Weights of a small self-supervised image encoder: 48-pixel images.
Rows from expert 6 of block 5, named by matrix and row number. Rows with one number belong to one neuron. Each number is 50 + 10 x the weight over its row's rms, rounded and kept within 0 to 99. All counts start at 0. After the name is the row's rms in percent of the matrix's.
# up: expert up (model.blocks.5.mlp.up, 32x192x192), inputs 96-191
# down: expert down (model.blocks.5.mlp.down, 32x192x192, transposed), outputs 96-191
up.98 038:49 43 48 33 43 54 54 53 57 40 34 44 42 35 45 42 42 30 46 58 39 52 57 43 54 45 35 42 43 47 58 43 50 38 39 49 65 45 37 36 45 28 45 30 40 50 57 41 42 70 39 44 54 50 42 55 35 48 45 39 49 55 47 43 50 31 45 39 48 31 36 44 48 34 47 42 40 44 29 37 37 35 64 47 50 43 50 37 41 39 46 55 45 39 41 43
up.105 107:62 56 57 39 49 41 55 53 49 50 39 45 56 40 44 46 43 40 47 64 36 58 53 44 54 42 38 31 41 52 41 64 47 37 51 47 67 42 53 52 64 35 49 28 46 46 49 45 48 66 49 59 51 37 49 51 46 63 41 44 65 42 43 51 47 49 53 44 53 32 52 35 59 38 47 39 44 37 32 45 53 32 71 39 35 42 65 47 42 18 38 50 57 55 46 61
up.106 309:47 43 55 38 41 59 53 53 54 48 30 45 53 34 50 37 42 30 36 62 47 50 45 44 57 44 42 36 48 46 48 60 52 28 48 47 66 46 45 39 52 40 42 39 44 53 57 45 35 57 35 50 51 40 39 46 35 52 49 46 51 37 41 48 48 46 52 47 46 34 46 46 51 44 28 47 40 46 37 44 50 32 64 50 39 39 50 44 35 36 43 47 43 32 49 58
up.107 048:42 39 54 37 31 69 55 57 61 44 36 54 49 35 42 33 41 20 37 57 42 43 48 49 51 46 43 47 48 42 47 40 59 34 48 56 60 53 45 41 43 41 48 45 53 59 55 55 41 55 42 48 51 52 43 63 44 42 64 51 47 43 39 46 52 47 60 45 45 28 49 50 56 41 27 44 39 52 39 42 34 34 54 53 51 43 48 43 25 20 43 49 38 31 60 48
up.108 325:54 60 49 34 51 42 43 54 51 41 37 42 49 40 56 49 41 44 40 57 51 56 54 40 64 38 40 36 54 54 52 65 42 38 48 54 67 49 40 52 51 26 44 27 34 48 48 42 36 60 43 53 57 27 48 53 34 67 54 53 57 37 39 61 41 51 51 38 55 41 46 39 60 43 39 35 43 40 39 50 50 35 69 38 37 36 53 46 46 39 39 59 47 39 44 51
up.109 012:47 42 49 45 49 49 50 50 52 38 27 54 53 27 49 46 45 34 44 57 42 50 50 51 56 50 47 27 47 47 44 48 51 33 56 45 52 48 39 47 48 47 52 46 50 56 50 53 43 51 49 54 43 50 46 54 50 46 48 49 61 47 44 47 44 45 49 50 47 21 43 52 47 42 48 51 45 51 48 42 35 12 50 48 48 45 38 51 15 43 39 47 45 38 47 50
up.110 094:51 49 54 43 41 51 53 48 61 50 40 43 51 39 60 46 41 42 50 56 49 45 46 41 52 37 42 36 46 50 51 57 45 38 47 42 64 46 39 39 54 40 44 30 34 46 61 46 36 57 38 52 54 40 24 44 27 52 38 43 50 45 44 42 48 48 52 45 53 37 47 47 41 46 29 43 45 51 36 49 50 26 71 44 40 33 57 47 43 43 41 45 46 40 49 66
up.112 060:52 45 51 34 41 57 47 41 55 46 16 43 49 31 45 43 43 21 53 53 41 49 64 40 48 42 41 42 42 47 60 38 59 30 45 48 61 53 39 39 45 45 43 35 45 49 57 49 38 60 39 50 54 50 33 51 39 49 48 51 47 48 47 43 49 43 54 42 47 13 33 54 52 42 38 48 42 51 34 42 47 37 58 47 46 45 52 39 39 42 49 45 45 25 47 52
up.113 028:39 46 47 43 35 66 52 35 43 46 33 38 53 42 40 38 42 20 44 42 35 47 51 51 48 51 45 47 49 47 48 49 65 17 38 63 52 42 44 25 44 34 46 47 53 55 65 48 41 60 39 55 49 48 40 50 27 40 53 51 48 51 51 38 49 45 63 48 47 28 49 56 46 32 47 49 45 52 40 39 45 43 42 53 52 44 41 45 36 37 48 52 47 24 49 45
up.115 050:44 52 47 45 43 54 54 57 56 45 27 39 47 30 53 41 43 24 44 58 49 48 53 46 57 47 41 43 55 36 43 52 60 33 44 38 57 48 50 42 50 44 48 25 47 53 56 48 28 58 47 51 49 47 49 50 50 48 48 45 51 45 48 51 51 40 50 46 47 02 36 38 41 47 39 42 46 46 35 44 53 37 52 52 47 39 50 47 28 38 39 49 47 22 48 52
up.117 036:59 44 59 45 44 54 49 56 52 43 41 29 47 42 61 48 46 21 37 56 60 31 52 50 58 59 48 51 51 48 55 56 45 40 47 58 63 53 41 36 48 37 40 42 53 62 51 36 51 48 38 45 48 48 23 52 43 45 59 51 62 36 43 54 56 52 48 47 44 30 46 58 51 48 44 48 43 44 42 52 43 30 58 53 40 35 53 43 23 43 35 53 33 34 46 46
up.120 200:40 48 54 35 48 52 59 51 51 40 31 45 52 17 48 43 46 21 40 55 47 46 52 41 47 49 44 46 48 43 46 53 50 35 46 48 50 49 45 43 49 35 38 36 46 48 56 43 41 54 31 51 49 43 46 42 42 47 52 54 49 43 52 47 47 46 58 48 49 34 44 47 51 51 39 48 34 49 33 39 49 33 55 47 48 39 58 35 34 38 42 53 43 33 50 51
up.123 276:51 48 64 32 48 49 46 59 56 41 35 46 58 25 53 39 49 28 48 66 52 48 55 44 55 48 44 43 44 45 59 52 47 33 39 48 62 48 40 49 54 36 41 32 47 45 51 42 41 49 38 52 45 47 41 47 54 48 52 53 52 42 53 44 41 48 58 47 48 26 38 48 58 56 46 44 34 46 34 45 43 31 72 48 49 37 67 37 29 39 36 54 40 32 50 48
up.124 214:49 38 45 40 39 57 55 51 59 48 29 35 55 36 56 37 41 21 47 60 37 52 47 56 49 47 42 36 52 46 51 56 54 33 39 52 69 48 42 49 51 42 42 39 46 58 48 55 42 53 40 62 62 40 37 60 40 52 50 52 57 40 42 47 53 47 51 42 47 31 40 49 45 43 33 43 37 46 33 50 50 28 57 46 57 39 58 41 33 47 38 47 42 33 50 44
up.125 014:55 58 57 40 49 26 48 61 57 61 50 52 53 49 46 52 45 50 48 59 51 65 43 45 52 03 36 46 41 52 57 62 47 47 45 47 66 49 52 51 77 28 30 44 31 43 51 35 43 50 52 53 49 43 51 58 41 57 51 56 58 33 45 55 38 46 53 42 58 46 50 42 57 50 36 34 37 44 37 52 55 47 70 19 36 47 59 42 47 40 46 43 57 50 50 46
up.127 177:62 60 56 34 42 49 51 52 57 41 48 43 48 36 60 52 43 51 44 52 52 54 51 46 51 42 36 47 57 54 60 62 36 39 42 57 73 57 31 43 42 34 34 32 50 47 52 42 48 57 41 38 47 31 53 46 37 53 59 47 51 30 49 54 34 43 49 34 48 39 43 48 50 54 40 39 41 39 44 44 48 39 68 46 48 38 64 35 47 39 38 49 39 46 34 61
up.130 010:43 37 45 49 44 67 53 43 45 52 37 26 58 45 44 45 49 24 42 52 50 51 46 46 52 50 54 29 49 51 44 47 65 30 70 53 54 43 37 49 47 46 51 41 47 53 52 52 42 49 42 54 54 53 35 47 34 46 53 47 58 46 44 28 51 54 68 55 45 29 52 51 37 44 35 59 43 57 48 48 50 30 44 60 51 39 44 51 30 52 49 38 49 25 72 53
down.98 024:65 48 58 47 55 37 34 51 56 37 57 53 34 45 53 44 52 64 51 45 53 54 56 56 47 60 25 47 50 56 51 43 53 50 56 43 61 53 55 43 70 35 60 45 57 58 46 66 37 64 38 40 51 41 53 46 51 53 69 56 62 57 48 70 57 52 52 65 58 48 60 42 46 64 47 42 57 53 54 60 45 37 67 55 57 45 66 66 38 52 43 64 55 61 49 65
down.105 243:47 47 41 40 52 49 79 45 49 61 45 46 37 55 55 42 56 43 59 46 48 49 49 58 51 54 61 45 66 45 58 53 58 43 47 49 50 44 41 46 56 66 51 65 46 44 53 65 29 49 44 53 45 33 32 32 71 44 54 41 34 43 72 37 59 51 35 42 69 52 42 36 52 51 50 48 58 67 59 45 51 63 39 55 47 47 52 48 46 63 57 50 44 45 40 51
down.106 141:61 43 42 48 54 66 47 46 50 54 46 44 68 46 53 54 54 33 33 48 41 44 52 52 53 52 84 50 41 51 57 50 40 45 55 62 50 35 34 63 51 61 42 45 44 41 48 41 68 48 53 48 55 46 47 64 48 45 52 51 53 62 50 67 51 51 50 58 49 77 50 28 53 43 44 53 42 54 52 43 46 34 44 56 43 58 62 35 45 35 42 37 53 53 63 56
down.107 044:43 39 43 55 38 58 66 31 50 63 39 54 36 50 55 44 43 45 52 68 39 60 53 58 47 59 59 42 71 52 45 46 65 28 48 48 49 51 32 62 50 64 60 46 45 48 65 64 47 45 49 63 35 50 44 40 67 51 51 56 33 48 60 26 55 56 62 49 72 40 54 34 57 45 30 40 55 54 60 61 54 43 37 58 46 54 53 56 42 61 51 57 58 43 46 56
down.108 248:48 48 43 59 44 52 37 47 67 46 66 45 46 49 51 61 56 62 46 48 49 48 36 49 46 45 43 56 51 58 57 41 36 41 65 36 58 50 58 44 67 38 37 44 41 58 43 46 40 59 48 40 55 48 57 45 37 52 58 46 61 13 50 58 53 38 51 42 40 53 52 51 31 68 48 51 54 41 48 49 48 39 62 67 54 52 44 52 75 40 57 50 46 53 52 51
down.109 045:55 41 40 58 40 55 31 59 55 60 41 59 40 53 50 50 46 56 49 32 60 64 38 62 56 49 60 60 51 58 61 44 58 37 47 50 53 29 40 57 44 49 51 53 48 60 50 49 47 55 55 59 43 35 38 53 49 60 50 46 45 43 48 42 54 44 49 49 50 38 50 36 64 44 45 43 45 51 52 49 99 46 43 40 42 54 63 99 61 47 68 47 64 56 49 56
down.110 070:65 45 61 41 55 64 54 37 42 55 42 46 61 67 47 49 56 35 36 53 33 54 43 54 56 48 85 48 49 57 65 44 50 40 51 73 52 37 39 58 43 64 58 60 42 41 38 47 64 43 38 49 51 48 50 53 42 43 59 46 50 79 50 56 56 52 54 52 57 64 42 38 58 39 36 44 51 59 51 48 51 45 36 53 47 66 65 42 31 59 43 43 46 49 57 61
down.112 053:50 50 53 55 56 30 51 48 48 38 48 52 55 39 48 37 44 44 53 55 35 50 78 49 30 54 46 50 51 44 46 50 52 38 49 50 44 40 52 70 55 59 50 49 34 51 53 70 37 59 47 56 51 47 64 40 52 40 54 56 47 61 53 36 48 65 61 72 59 35 57 52 52 65 32 54 49 62 55 55 52 42 39 50 61 52 47 49 34 51 37 58 54 27 52 56
down.113 032:45 53 36 56 44 41 64 48 52 58 40 59 45 50 59 40 47 63 57 54 49 53 51 51 49 60 55 37 60 62 48 42 69 49 48 38 54 56 32 52 48 51 54 61 53 48 59 63 51 41 50 63 45 54 46 41 63 51 56 54 38 48 60 32 51 51 60 50 71 51 47 22 61 52 29 52 56 75 56 46 52 56 39 59 47 46 54 62 41 63 45 63 68 57 42 54
down.115 092:56 38 64 54 57 56 51 49 55 54 44 54 63 62 42 45 50 33 44 52 30 58 54 64 62 51 75 53 49 53 58 51 64 51 40 72 52 43 46 69 51 55 63 59 42 42 40 61 79 50 42 51 50 50 54 54 51 52 52 62 51 72 58 52 47 61 65 70 56 46 50 39 68 34 37 49 45 57 52 58 42 35 31 51 46 56 70 59 31 51 50 42 56 45 53 60
down.117 085:57 48 70 64 42 35 64 50 66 51 56 61 42 56 40 52 50 38 61 49 34 65 48 47 59 68 48 54 46 38 57 32 74 57 48 33 62 49 51 52 60 60 68 50 49 45 64 57 31 49 41 46 37 57 51 32 66 38 69 40 41 39 59 40 60 54 59 53 74 33 47 40 44 32 42 67 55 59 42 50 58 39 38 58 53 42 60 62 50 50 50 58 39 42 49 40
down.120 422:61 41 44 57 49 68 48 59 48 57 53 49 69 58 63 64 39 54 56 46 44 48 45 61 40 44 55 45 40 58 38 64 41 74 56 61 41 54 60 62 66 51 51 52 63 57 47 57 55 45 67 65 64 56 71 50 65 46 49 53 50 65 37 57 44 31 57 47 48 59 41 48 49 59 60 59 58 57 50 51 49 52 53 54 50 64 39 52 51 48 45 38 55 55 50 42
down.123 273:65 45 50 55 41 60 47 58 59 54 59 45 54 58 69 67 32 61 59 45 47 47 47 48 43 55 48 53 38 61 42 57 38 69 61 46 58 69 74 45 66 56 41 42 64 65 57 55 50 44 58 49 54 62 59 53 73 51 51 48 52 53 44 52 53 35 57 50 49 55 39 58 53 65 59 59 62 48 44 48 59 66 58 52 59 65 41 48 54 56 55 45 53 63 48 45
down.124 153:38 41 42 60 53 40 72 51 55 58 35 51 41 53 39 37 47 26 41 42 22 61 71 50 46 53 61 52 50 39 51 39 66 44 56 56 58 58 56 62 54 53 54 53 57 40 54 55 43 46 41 57 50 39 50 41 67 40 56 49 40 58 52 36 49 41 56 54 68 49 34 35 52 37 44 54 53 55 53 47 52 61 30 64 57 46 58 44 44 48 53 44 43 49 50 49
down.125 068:54 61 52 47 50 58 70 56 64 43 56 48 55 60 48 39 47 39 53 55 42 61 30 66 58 69 65 49 63 50 59 53 53 52 45 60 37 51 32 81 63 60 71 61 55 60 46 62 34 37 34 57 41 62 45 48 66 42 57 67 42 53 61 46 52 48 55 41 61 39 42 53 57 42 38 59 46 74 36 43 53 44 47 52 41 54 55 62 34 56 48 50 44 45 57 57
down.127 263:42 45 52 56 48 56 23 51 74 44 65 46 45 44 39 51 55 51 53 53 48 45 49 45 55 46 28 49 39 55 52 57 42 50 59 28 45 34 74 60 61 29 36 46 49 61 56 56 50 39 51 46 42 36 42 61 49 50 52 62 52 31 57 66 52 51 46 48 39 36 46 61 40 42 55 52 63 53 57 65 49 36 60 51 54 48 43 54 68 49 65 52 44 59 62 45
down.130 027:55 45 38 45 45 70 50 46 42 53 45 57 54 57 50 45 46 52 44 49 54 44 47 75 58 52 75 45 55 45 50 49 47 53 44 70 51 41 20 60 44 58 50 66 65 46 43 51 60 48 60 65 48 56 50 57 57 54 48 53 38 51 55 38 34 52 61 50 61 53 54 22 68 44 42 56 47 50 50 45 50 43 40 47 34 55 54 61 41 50 43 50 53 54 47 58