config.toml
rotation_deg = 10
norm_position = "pre"
experts_per_token = 2
max_grad_norm = 1.0
epochs = 12.7
lr_schedule = "wsd_sqrt"
decay_fraction = 0.4
Rows from block 2, named by matrix and row number. Rows with one number belong to one neuron. Each number is 128 + 32 x the weight over its row's rms, rounded and kept within 0 to 255. All counts start at 0. Numbers have three digits each. After the name is the row's rms in percent of the matrix's.
# fc1: MLP up (model.blocks.2.mlp.fc1.weight, 768x192), inputs 0-63
# fc2: MLP down (model.blocks.2.mlp.fc2.weight, 192x768, transposed), outputs 0-63
fc1.646 103:131159128142113149118104172091133163155095130153157175115138147119111123102147145113113070095133113063190042127154127183138183137097054163142140239113153120145087113140172136159116076076113099
fc2.646 121:076153096107161101125151092173142183099146186113128107147082149133127098104102139134136135182153143159052145129132112180102099137084169145080103157148097144177172082154076138158117099128140139
fc1.647 098:057130135137059130115146139157107163169168155123140079106149130137127109104127137148109134141127139102110114139164124139142146152179031168099133162097122122140124132179170087143078134140133062
fc2.647 090:172138173191112070122111150071168117125124148080120172148096136085073168131134179055137154107142130123147144174110192158134152142134177120143133140139166139139143173124144127097130093120074140
fc1.648 099:094153098157089105167084208163100098134156153103183107099166117169123123150090152116119151088136099118086152178104123123139167128197102057174149113079133123145107166158171147138080147123166133
fc2.648 092:191174161127101123106121141143176084185143141108075184179114057054134093120130138093166142123143171157174123136142189123115123117169127109159071090154132166114158155114169135153122157129120099
fc1.649 101:158159177095120162104096142068147172173119114159197176145150177127171093160136094100116112126115133126120118112126114103152092090168136096158142136102143115111170133101161105154138152174225178
fc2.649 105:150112103148139154099113107087156138103146092145133168117126119133160118139145137190104182137083119152101153123149108144119126154112090139130108100121070103081094126114133127142128148173104138
fc1.650 097:133093112153143124062118141146164126099158139080122173112147166149108120140123082097106213060148103121076110145157085128073081190107163132121128074089121143142106166118126108110107142119192166
fc2.650 078:109106147207171095165089104128121137117115142100064142091170137114169152168085145115151144186085136100188118137114143115162077134130127083133132113101143156108083182088126119143129107153148132
fc1.651 082:103115099110103090123170158098154117162028148153119117069075154079121167141161105196112095126085102127178099126109146135135057121133130065076137123084139102128093116076143124081169140155124180
fc2.651 097:106146129142081136155103133128169084134084115141129088105146140120110157114120159119142178163128171173115107134129112154140054092167153108082106084125078112162139108188151106186112140113096129
fc1.652 109:111114168088135080120136127151141177146169120114124073055153157150115105139132103134157165183141109137124134127115099140052123100111136133173115059080139097128128132122152175117147160128134084
fc2.652 104:202134098150085165120145116126174123100115107103109113177125119119147124123118111159131162133130131203200144092165112131151195142127069128191172146111162150160173121127132115159172101213148141
fc1.653 100:119129120115186165139166128096096123100124112119190098134130084116104160108159011114090093095190077129116120177142095141145121087167145120132089117118133143095084126117090068125136150173079117
fc2.653 091:104184128088085135134137147171058113176132115177165153132145127191164121141119130085111086093170069164198113124122110102080124173168158102117107118158158134138138074129188135195120165112132097
fc1.654 104:124137158104138110087169125170148043047168104122123118154095075075145124112082075076146106151109121164190144157044116111082097099130126023108127124101117138145147070139130100138134130097075133
fc2.654 096:147131142118110106115200102111162229093138182082202135095142154132107152153099129132152134185119146140137164053173161120122116114105145149162143151156108115151117153176132138139108107112115139
fc1.655 109:147142117100136137108122189085185122120127089140131141145133112103169112116125103111162108153126129191128070110128152131130106150096185072150185121103121124105084078093214088153082097084179184
fc2.655 099:144129143101113146146110117118100144141111092139178107119065128110102126154120136104153136190101167103056185094140104079133090112077151169126115144103056108153105154138107107106093164112085136
fc1.656 109:080125106128165116125143122136131104174088137136129188131125124140154131058183100148177103106134159119102187141095124135143043145056171170126108119096117164150119149156093081130151107090159174
fc2.656 106:068130137166186077098083130156151154119084126114082109099126095097129109143146121122214125205050183162106186173137145142175114149122174166115143179108109164094094149129120105146124112107116143
fc1.657 104:012148145104142110118157104112168149133072112095129136135083183126135182184176187149115128123160154125147142125176066096163144198175122146105148123174149152126117091095114134139151128143111084
fc2.657 096:140112112175122111083146058105103163135140113158102128100172157159119100129174084134085123135089091168124106143121093171109130127068106143113115086148138147091113105078064172104138152162127086
fc1.658 101:116143153124193141127141148095175137145117116090134086187106101137123135160113099129128093169184177145108152147109081124161137081120124124023068144173122166128116135086158154159106085115149128
fc2.658 092:184086152149072112073132130044097153086170104180143176149101140118122099136182180109166150130148119093160120143147139136119074099167097107163165088098191102110156168141135127153113173102087103
fc1.659 091:175079112135115090172163073107143156132130152096087112125100069123112112131034164097078147103127046096093090131131131109118121117122125130106123122123120121116136126035119145123195159134052097
fc2.659 108:192117126142156060126203106163149134110114150058186128124082099149140202093136137100199150150153110116129153107127193189102134076168180115199133100160096174147147135140137157107113175107144081
fc1.660 113:061132139128125131139145106111112117155064119103171148108142134144143153111181079138090081162136132124132081171108153135119109082144145154094169129173179102068140101144138135118183170138098115
fc2.660 110:143142124081167061112087156142099070171101095110072158214202091162149115181140135142125132151112133132118147132123120125102093201151159135165109160152119136147142117116166128169170080171156116
fc1.661 106:123131106093155156129177147165131035124062071138151156162098108141124188126133135067172148171123090087138158135120129117163104062144173106152115097115174242131105104111126084148193104155150120
fc2.661 099:147165141106059147107187173100118095109137141099238117185103105039130150177100198179152093100119181090110174121141195072187117166116145157189097160134094126093110150158166133124125151076128102
fc1.662 100:108149203176130205150131116055155106134097124120171137098152163121135173126133179125118082115115097094135143146119110140088114115128086116146130078103098129114126127090166113161096126116126190
fc2.662 098:083153105115144123130134113156152170144095097175080120068156039149118051076140132094104094189141133156127136151091117111154118161104094136104127152121118147121139141119131114138109168172120175
fc1.663 099:101144183080175111180119154120065094160153091111185129085145158157197118107118111120118137125124129142112178163106137099120139140140133078150150093154121091137088133106145106155129147137106174
fc2.663 094:139119132157124143139148127156199134137143131158091122080157138199163067134131091141132170080137135179176116120161130181071131137119046125082120092142180134144140123160133164136123134168172159
fc1.664 111:105056143100137105072066070132125141113132116130093125138139096100131159138157151136096048110177107096135114148088159146151163155115104144087092161154121163049089079152046109133078128113098092
fc2.664 125:154144117098099068097162120056168080127082108080147133131081109096101117153122103103129116092124117178126074090121196092064215086147149080183176092167107093140141106100201129112119051119099098
fc1.665 107:139090133117123156119113139111126106117139140079156098189091128155087189171141109087120091116182098106078188140161118116148153150129097182064099127090118112099106094152129009115091106093118100
fc2.665 100:116120138110137116166093068100142144118142144142130143123139158147123107186060131134145120103107119101154084107139151127093090106156153096090165105089114105069078147066165151132099138100154084
fc1.666 094:091087157170154130117115072123100100092103118098109100160125105138112121136153065078102107165128164130102072119111127105178128192145147094150125132047129149108115116140189162196177132160097099
fc2.666 083:126033124181133069082134136100165079093088085069082157132147126106108150145168137082178134137093036137132097166121114159134117102166101073179161090114114160103101155125100160128143114150098045
fc1.667 101:156117136120147159184158150075108066107114144100123121111130150204116144184198113147099091097145164090197148121144122181112138167136094174144116094087165140100105109144093121125111154134130113
fc2.667 109:075125152128133143138081137160098166125154135136111105116167084125129049119081126148112097173113178166094137196119169060136094183071144106105190159143115130148072122104166113163078063128156179
fc1.668 103:120138116182150108159112138098119185130119131136172165139141173183191103163127087117059119118136090116131088137128109069097238152175088124155142087126189101181159099165155169105081138160147102
fc2.668 092:094154130131160089109144092103159140168156167118124161106132094106111159116128166061177153092155181137134176111161164174059104144098159047111114105051097137054073155059107109096112093163066153
fc1.669 099:097130111142066111180171143119165127165091142075146170121087162166170088138136173155064150106089197187130127050172182098136080152108142109135142121201155167090142087111133133151151126143177156
fc2.669 111:112170135099114081118124115141154146145124147115118116116183079140139121115162119109142116146080147180123179128147151120142167177113187171146148131133152137108128116129146148123139126133131173
fc1.670 100:084171168100115184027145113154075166133132089121140192114065159151130128089167128112141104133133144146116123104101123177190186155111152086148131093130081175079147155126141111113068139170133113
fc2.670 099:118102067165120128115150098130179157066147159161093114146087090105097137185099117133147126153161105143087141078145116136104134106084109199155166148091109090151112094165103109095138111084102112
fc1.671 099:130148158133112181143095115080122139120097128094115135131134147173064145154070135115107132102097091085099156063150046077125166089163159113110128096179132150167171105098123075178112133209148109
fc2.671 104:116173142132137093138136126096077146194137145132089081147143123118094119142096110125136079189081149132099151181127156147108073113146193157184091182154105143095085123091041151111171150114117119
fc1.672 100:144130154102117155127126173114118109171152152158165148144133149120135063129080126156093119144075141111148084112100143070108127159092148114228148101077127103133171084152109072179105132098166164
fc2.672 096:164161130126095119167126057111147134116071135123149037102114132085032127130117134106175128100129062158085184184137142167084146080145147103136123136114071045122080154080104113137140134157082078
fc1.673 098:050117162143131147127148142128128165191134113069105101039126135123170101136108152153111215149167102134153127131102084173127077133133102241117146099153036177117075074128129132204063178099080127
fc2.673 106:166137153132133089114187138125176175159094174039109145089113155134076149092121142086125090091140110166117131146147161154112121125132144090152123117188133109146137161116092177055108137116115110
fc1.674 110:155149162088141081113116121157121115141111133068130108172110062185127137188095106131100149064129170101114111115148194118135046123121093085120111109169122086179155123159101158111170119112121129
fc2.674 111:127104125140096124159158119141160128125089142110161099109124121169096165160149094153124131144179133130141130168126109119162113094053111133177193080139096142191112109092179131106128133088117074
fc1.675 099:176096171126082145102162140135137114131143086161084088128143090134121119119113109184150161168111112073193096120143129122140105122165067094138140189078155200081074153137171138079170111083096092
fc2.675 092:205119097132151109140125133150132140097127118135091114078109169086088147107151123148149131119141066172109162144174124107122132075132104182073179096107165074142107170125128124136046116105106104
fc1.676 096:084124138126117184148123073126172155123169150106164116075135137102103077090133144133130169126134093116153095124147115163139156193165065139075131124103105198077062196161181116157098120153117171
fc2.676 096:206104077147138057125131111141110162103114145123110157080138149127096159062174142103142114130173069161096153120154096118098141088155126163116134097092163106149123141114091130075062126114081083
fc1.677 098:122093162085114063161117091101132081124157158119144092137046164156108099213139123097117089111114115135167142128129151118134148132075121114077141136135139134083104122136130103122134108033083180
fc2.677 105:147136092121155065116195082164186158106118155123149168085115142118107127089107105089183124141117155134127141112109156121048217079084150150135185151103123153131118112183177191093044105119144121
fc1.678 091:152148104115199096105133122088149145096115122114120137124152124112102126173125161141097109086138137115089126142115153111088085140067084212158089140158088134172115155125110102154124105116155114
fc2.678 091:191125180148143176124122142116078073095072114113131078148124163138140178130051121158145149224100105084160161154124060113185100105109133172164112129098106084116114094132174083182151162091173138
fc1.679 095:163167156110120201113151078080133097112095080141067161142115086160142135209075087085101161077109180093092105094128113121120136143121136172170140124190121135187176126090130113129168101136171106
fc2.679 082:155086129125153097141133128060107130099074139115192167146127131080096104150194126124121110126125083143092153194103145130134122080165163096187132094099099118133087116121090114082139128091063045
fc1.680 091:129134156149084164163131130100160115106118153096136098095138142110137124144096149109126157039123099088142139138150123185161179133164141127138134149111075162134097079067139138137151140120118119
fc2.680 089:157126126104131144143105113119126193155116146129100150154168100109137080139111130150133111212125136137107118116125141175156089102161172091152129150104084161112119163106141138138136128142154082
fc1.681 098:168146129137116132107147097110137092134141094114150141177114109090050091116128091133112077123111143083125086104098175103171143145134141066132084127152183159140147156148070109129164140158075044
fc2.681 106:106158111186123116148165126162119110112053137131102099115072126161168175123127178147178104086093077137156228152124114078145107146166131157164159143074176119085105132073154127097116101063131103
fc1.682 102:141167107112136134164197142131120180160149196152132103162137111130099168105128109093124152093151128150089093202168155057106137136091123107109134147111126118152155136129159137093105108071118146
fc2.682 091:173130125118102213119108163109119135101135100212135116138091152116132109109085160111183117131121110101155131093123154119112132174106107137139151153084151088110116162151110071195159053155146180
fc1.683 109:126100110086144070145181077114056159142071139136200146133169154129095118174152077135115119171094143160107158090147135094140105138160132130079130154108159138064057119103127110105099109147114133
fc2.683 110:115157137096104074117142174108106088114152095101083110198140083131134157174112135165098111097097064104104120160119113084078109149180172131119149117110136113110136107124153120136205124153171132
fc1.684 095:113122111166155076155112154156107131137154144127193071094065147113074118171106109182094147110124139059088142116162150119075139096138138094109094088097112119042149169173100191150100162093125117
fc2.684 124:191089104132155072090135096138140151137167160065104143138112093150146146099112136083131177160117056134066136175115126206083197126145206110168145105196103118174130127137075124101156115183120137
fc1.685 097:110175072115103092177158166059086143146089142146118143154109104106102130084175119088144061107117159075194090121093173115172085133178130150120116137106136106126130093225094162127174101123112171
fc2.685 099:118078130189120087145138110108169133071084148139107153128143169077155108095155103132126142158097103162138096133150101125188167092119136080127174151081141161130112143141109140101081097140130113
fc1.686 105:122053090114130134102105112132138104085114128143120084091166140152136188082186170138200129110110126114135156107105004187107088101120107141109126140059115134074148130152178172137111132189078102
fc2.686 105:156100121129157077097138136150130122087103150101105121168083155126171159113144130061154164097107172141132187109129192073162150132139139132113131151142160192094159177118094140137153113143143183
fc1.687 098:150090113120076129167181167108110110103089100147142158135151089159131127205139161129170160127112104179104121123158110113125090151174131155178093107115190142115143203169121125200117115129130136
fc2.687 099:187150097114117101101104136129136046106107074106088148158122076148137114104135099102081167097132116124126174130151114131109163177137099136084134163149164122085075125071168076120161148200122165
fc1.688 114:184124180161152153131102098127139156132009098110151114103131142169102131131081094164115124100096147138079161115151146124168135184116106131131143108153138094134059135145171119150095079156121157
fc2.688 106:128121080124124189096090108127104123111156181142100150129125133190148159110164136138100166199174102126158130107134098155101071091138110189138118067105110148127144093160190115206156176096094108
fc1.689 098:128106156161181126067096110105153118110125089113104105129063105167125138146143140078134147164167170103080115125126126069121096119088130167110164165121135172076097133120140106127123161111098146
fc2.689 094:132126167136117148109151136092166079172159159100158148147137148143143152166103112110193114117124137113112122127174158087133135147158122099128167161121113100138081141113115144122117115107113096
fc1.690 100:121086092148221141172146128102044125085103120158162179141151109111146179137135153121154070094142075108165106158152059107117144110179071130111047148133090111144146119098074234036122096108151107
fc2.690 103:042187151132129152201138138166059188155142115151133110150148099163152117134103151111072052130190111140129119153121131157103046135134185112110109112171118131162104059142147124160104150133155109
fc1.691 092:153125170119116121139124118115149079137163092053124072100114038078134104179131122134191170102167099108084078108138147078094141113145142103095168174121136130135165156126131124142126134132197116
fc2.691 093:131092120111159100098098139127102176153151138082160159159152075126151107074079137143118129218114097180133150134149125202121100136166178117169097131158091158126129118116099137143095127157118080
fc1.692 095:101132102079127131080133136157153139148133114152096133111180175133142158107172174105080156168132140157086140157152084091118102135106099197201128126140148124139072091139177073197147171179066136
fc2.692 108:191136111118125148131183137130137152080083111127094114131063056119158137090113126134128126128140118146136137147082157128134156152133095115118150104146130122117144106126142152113136143141181171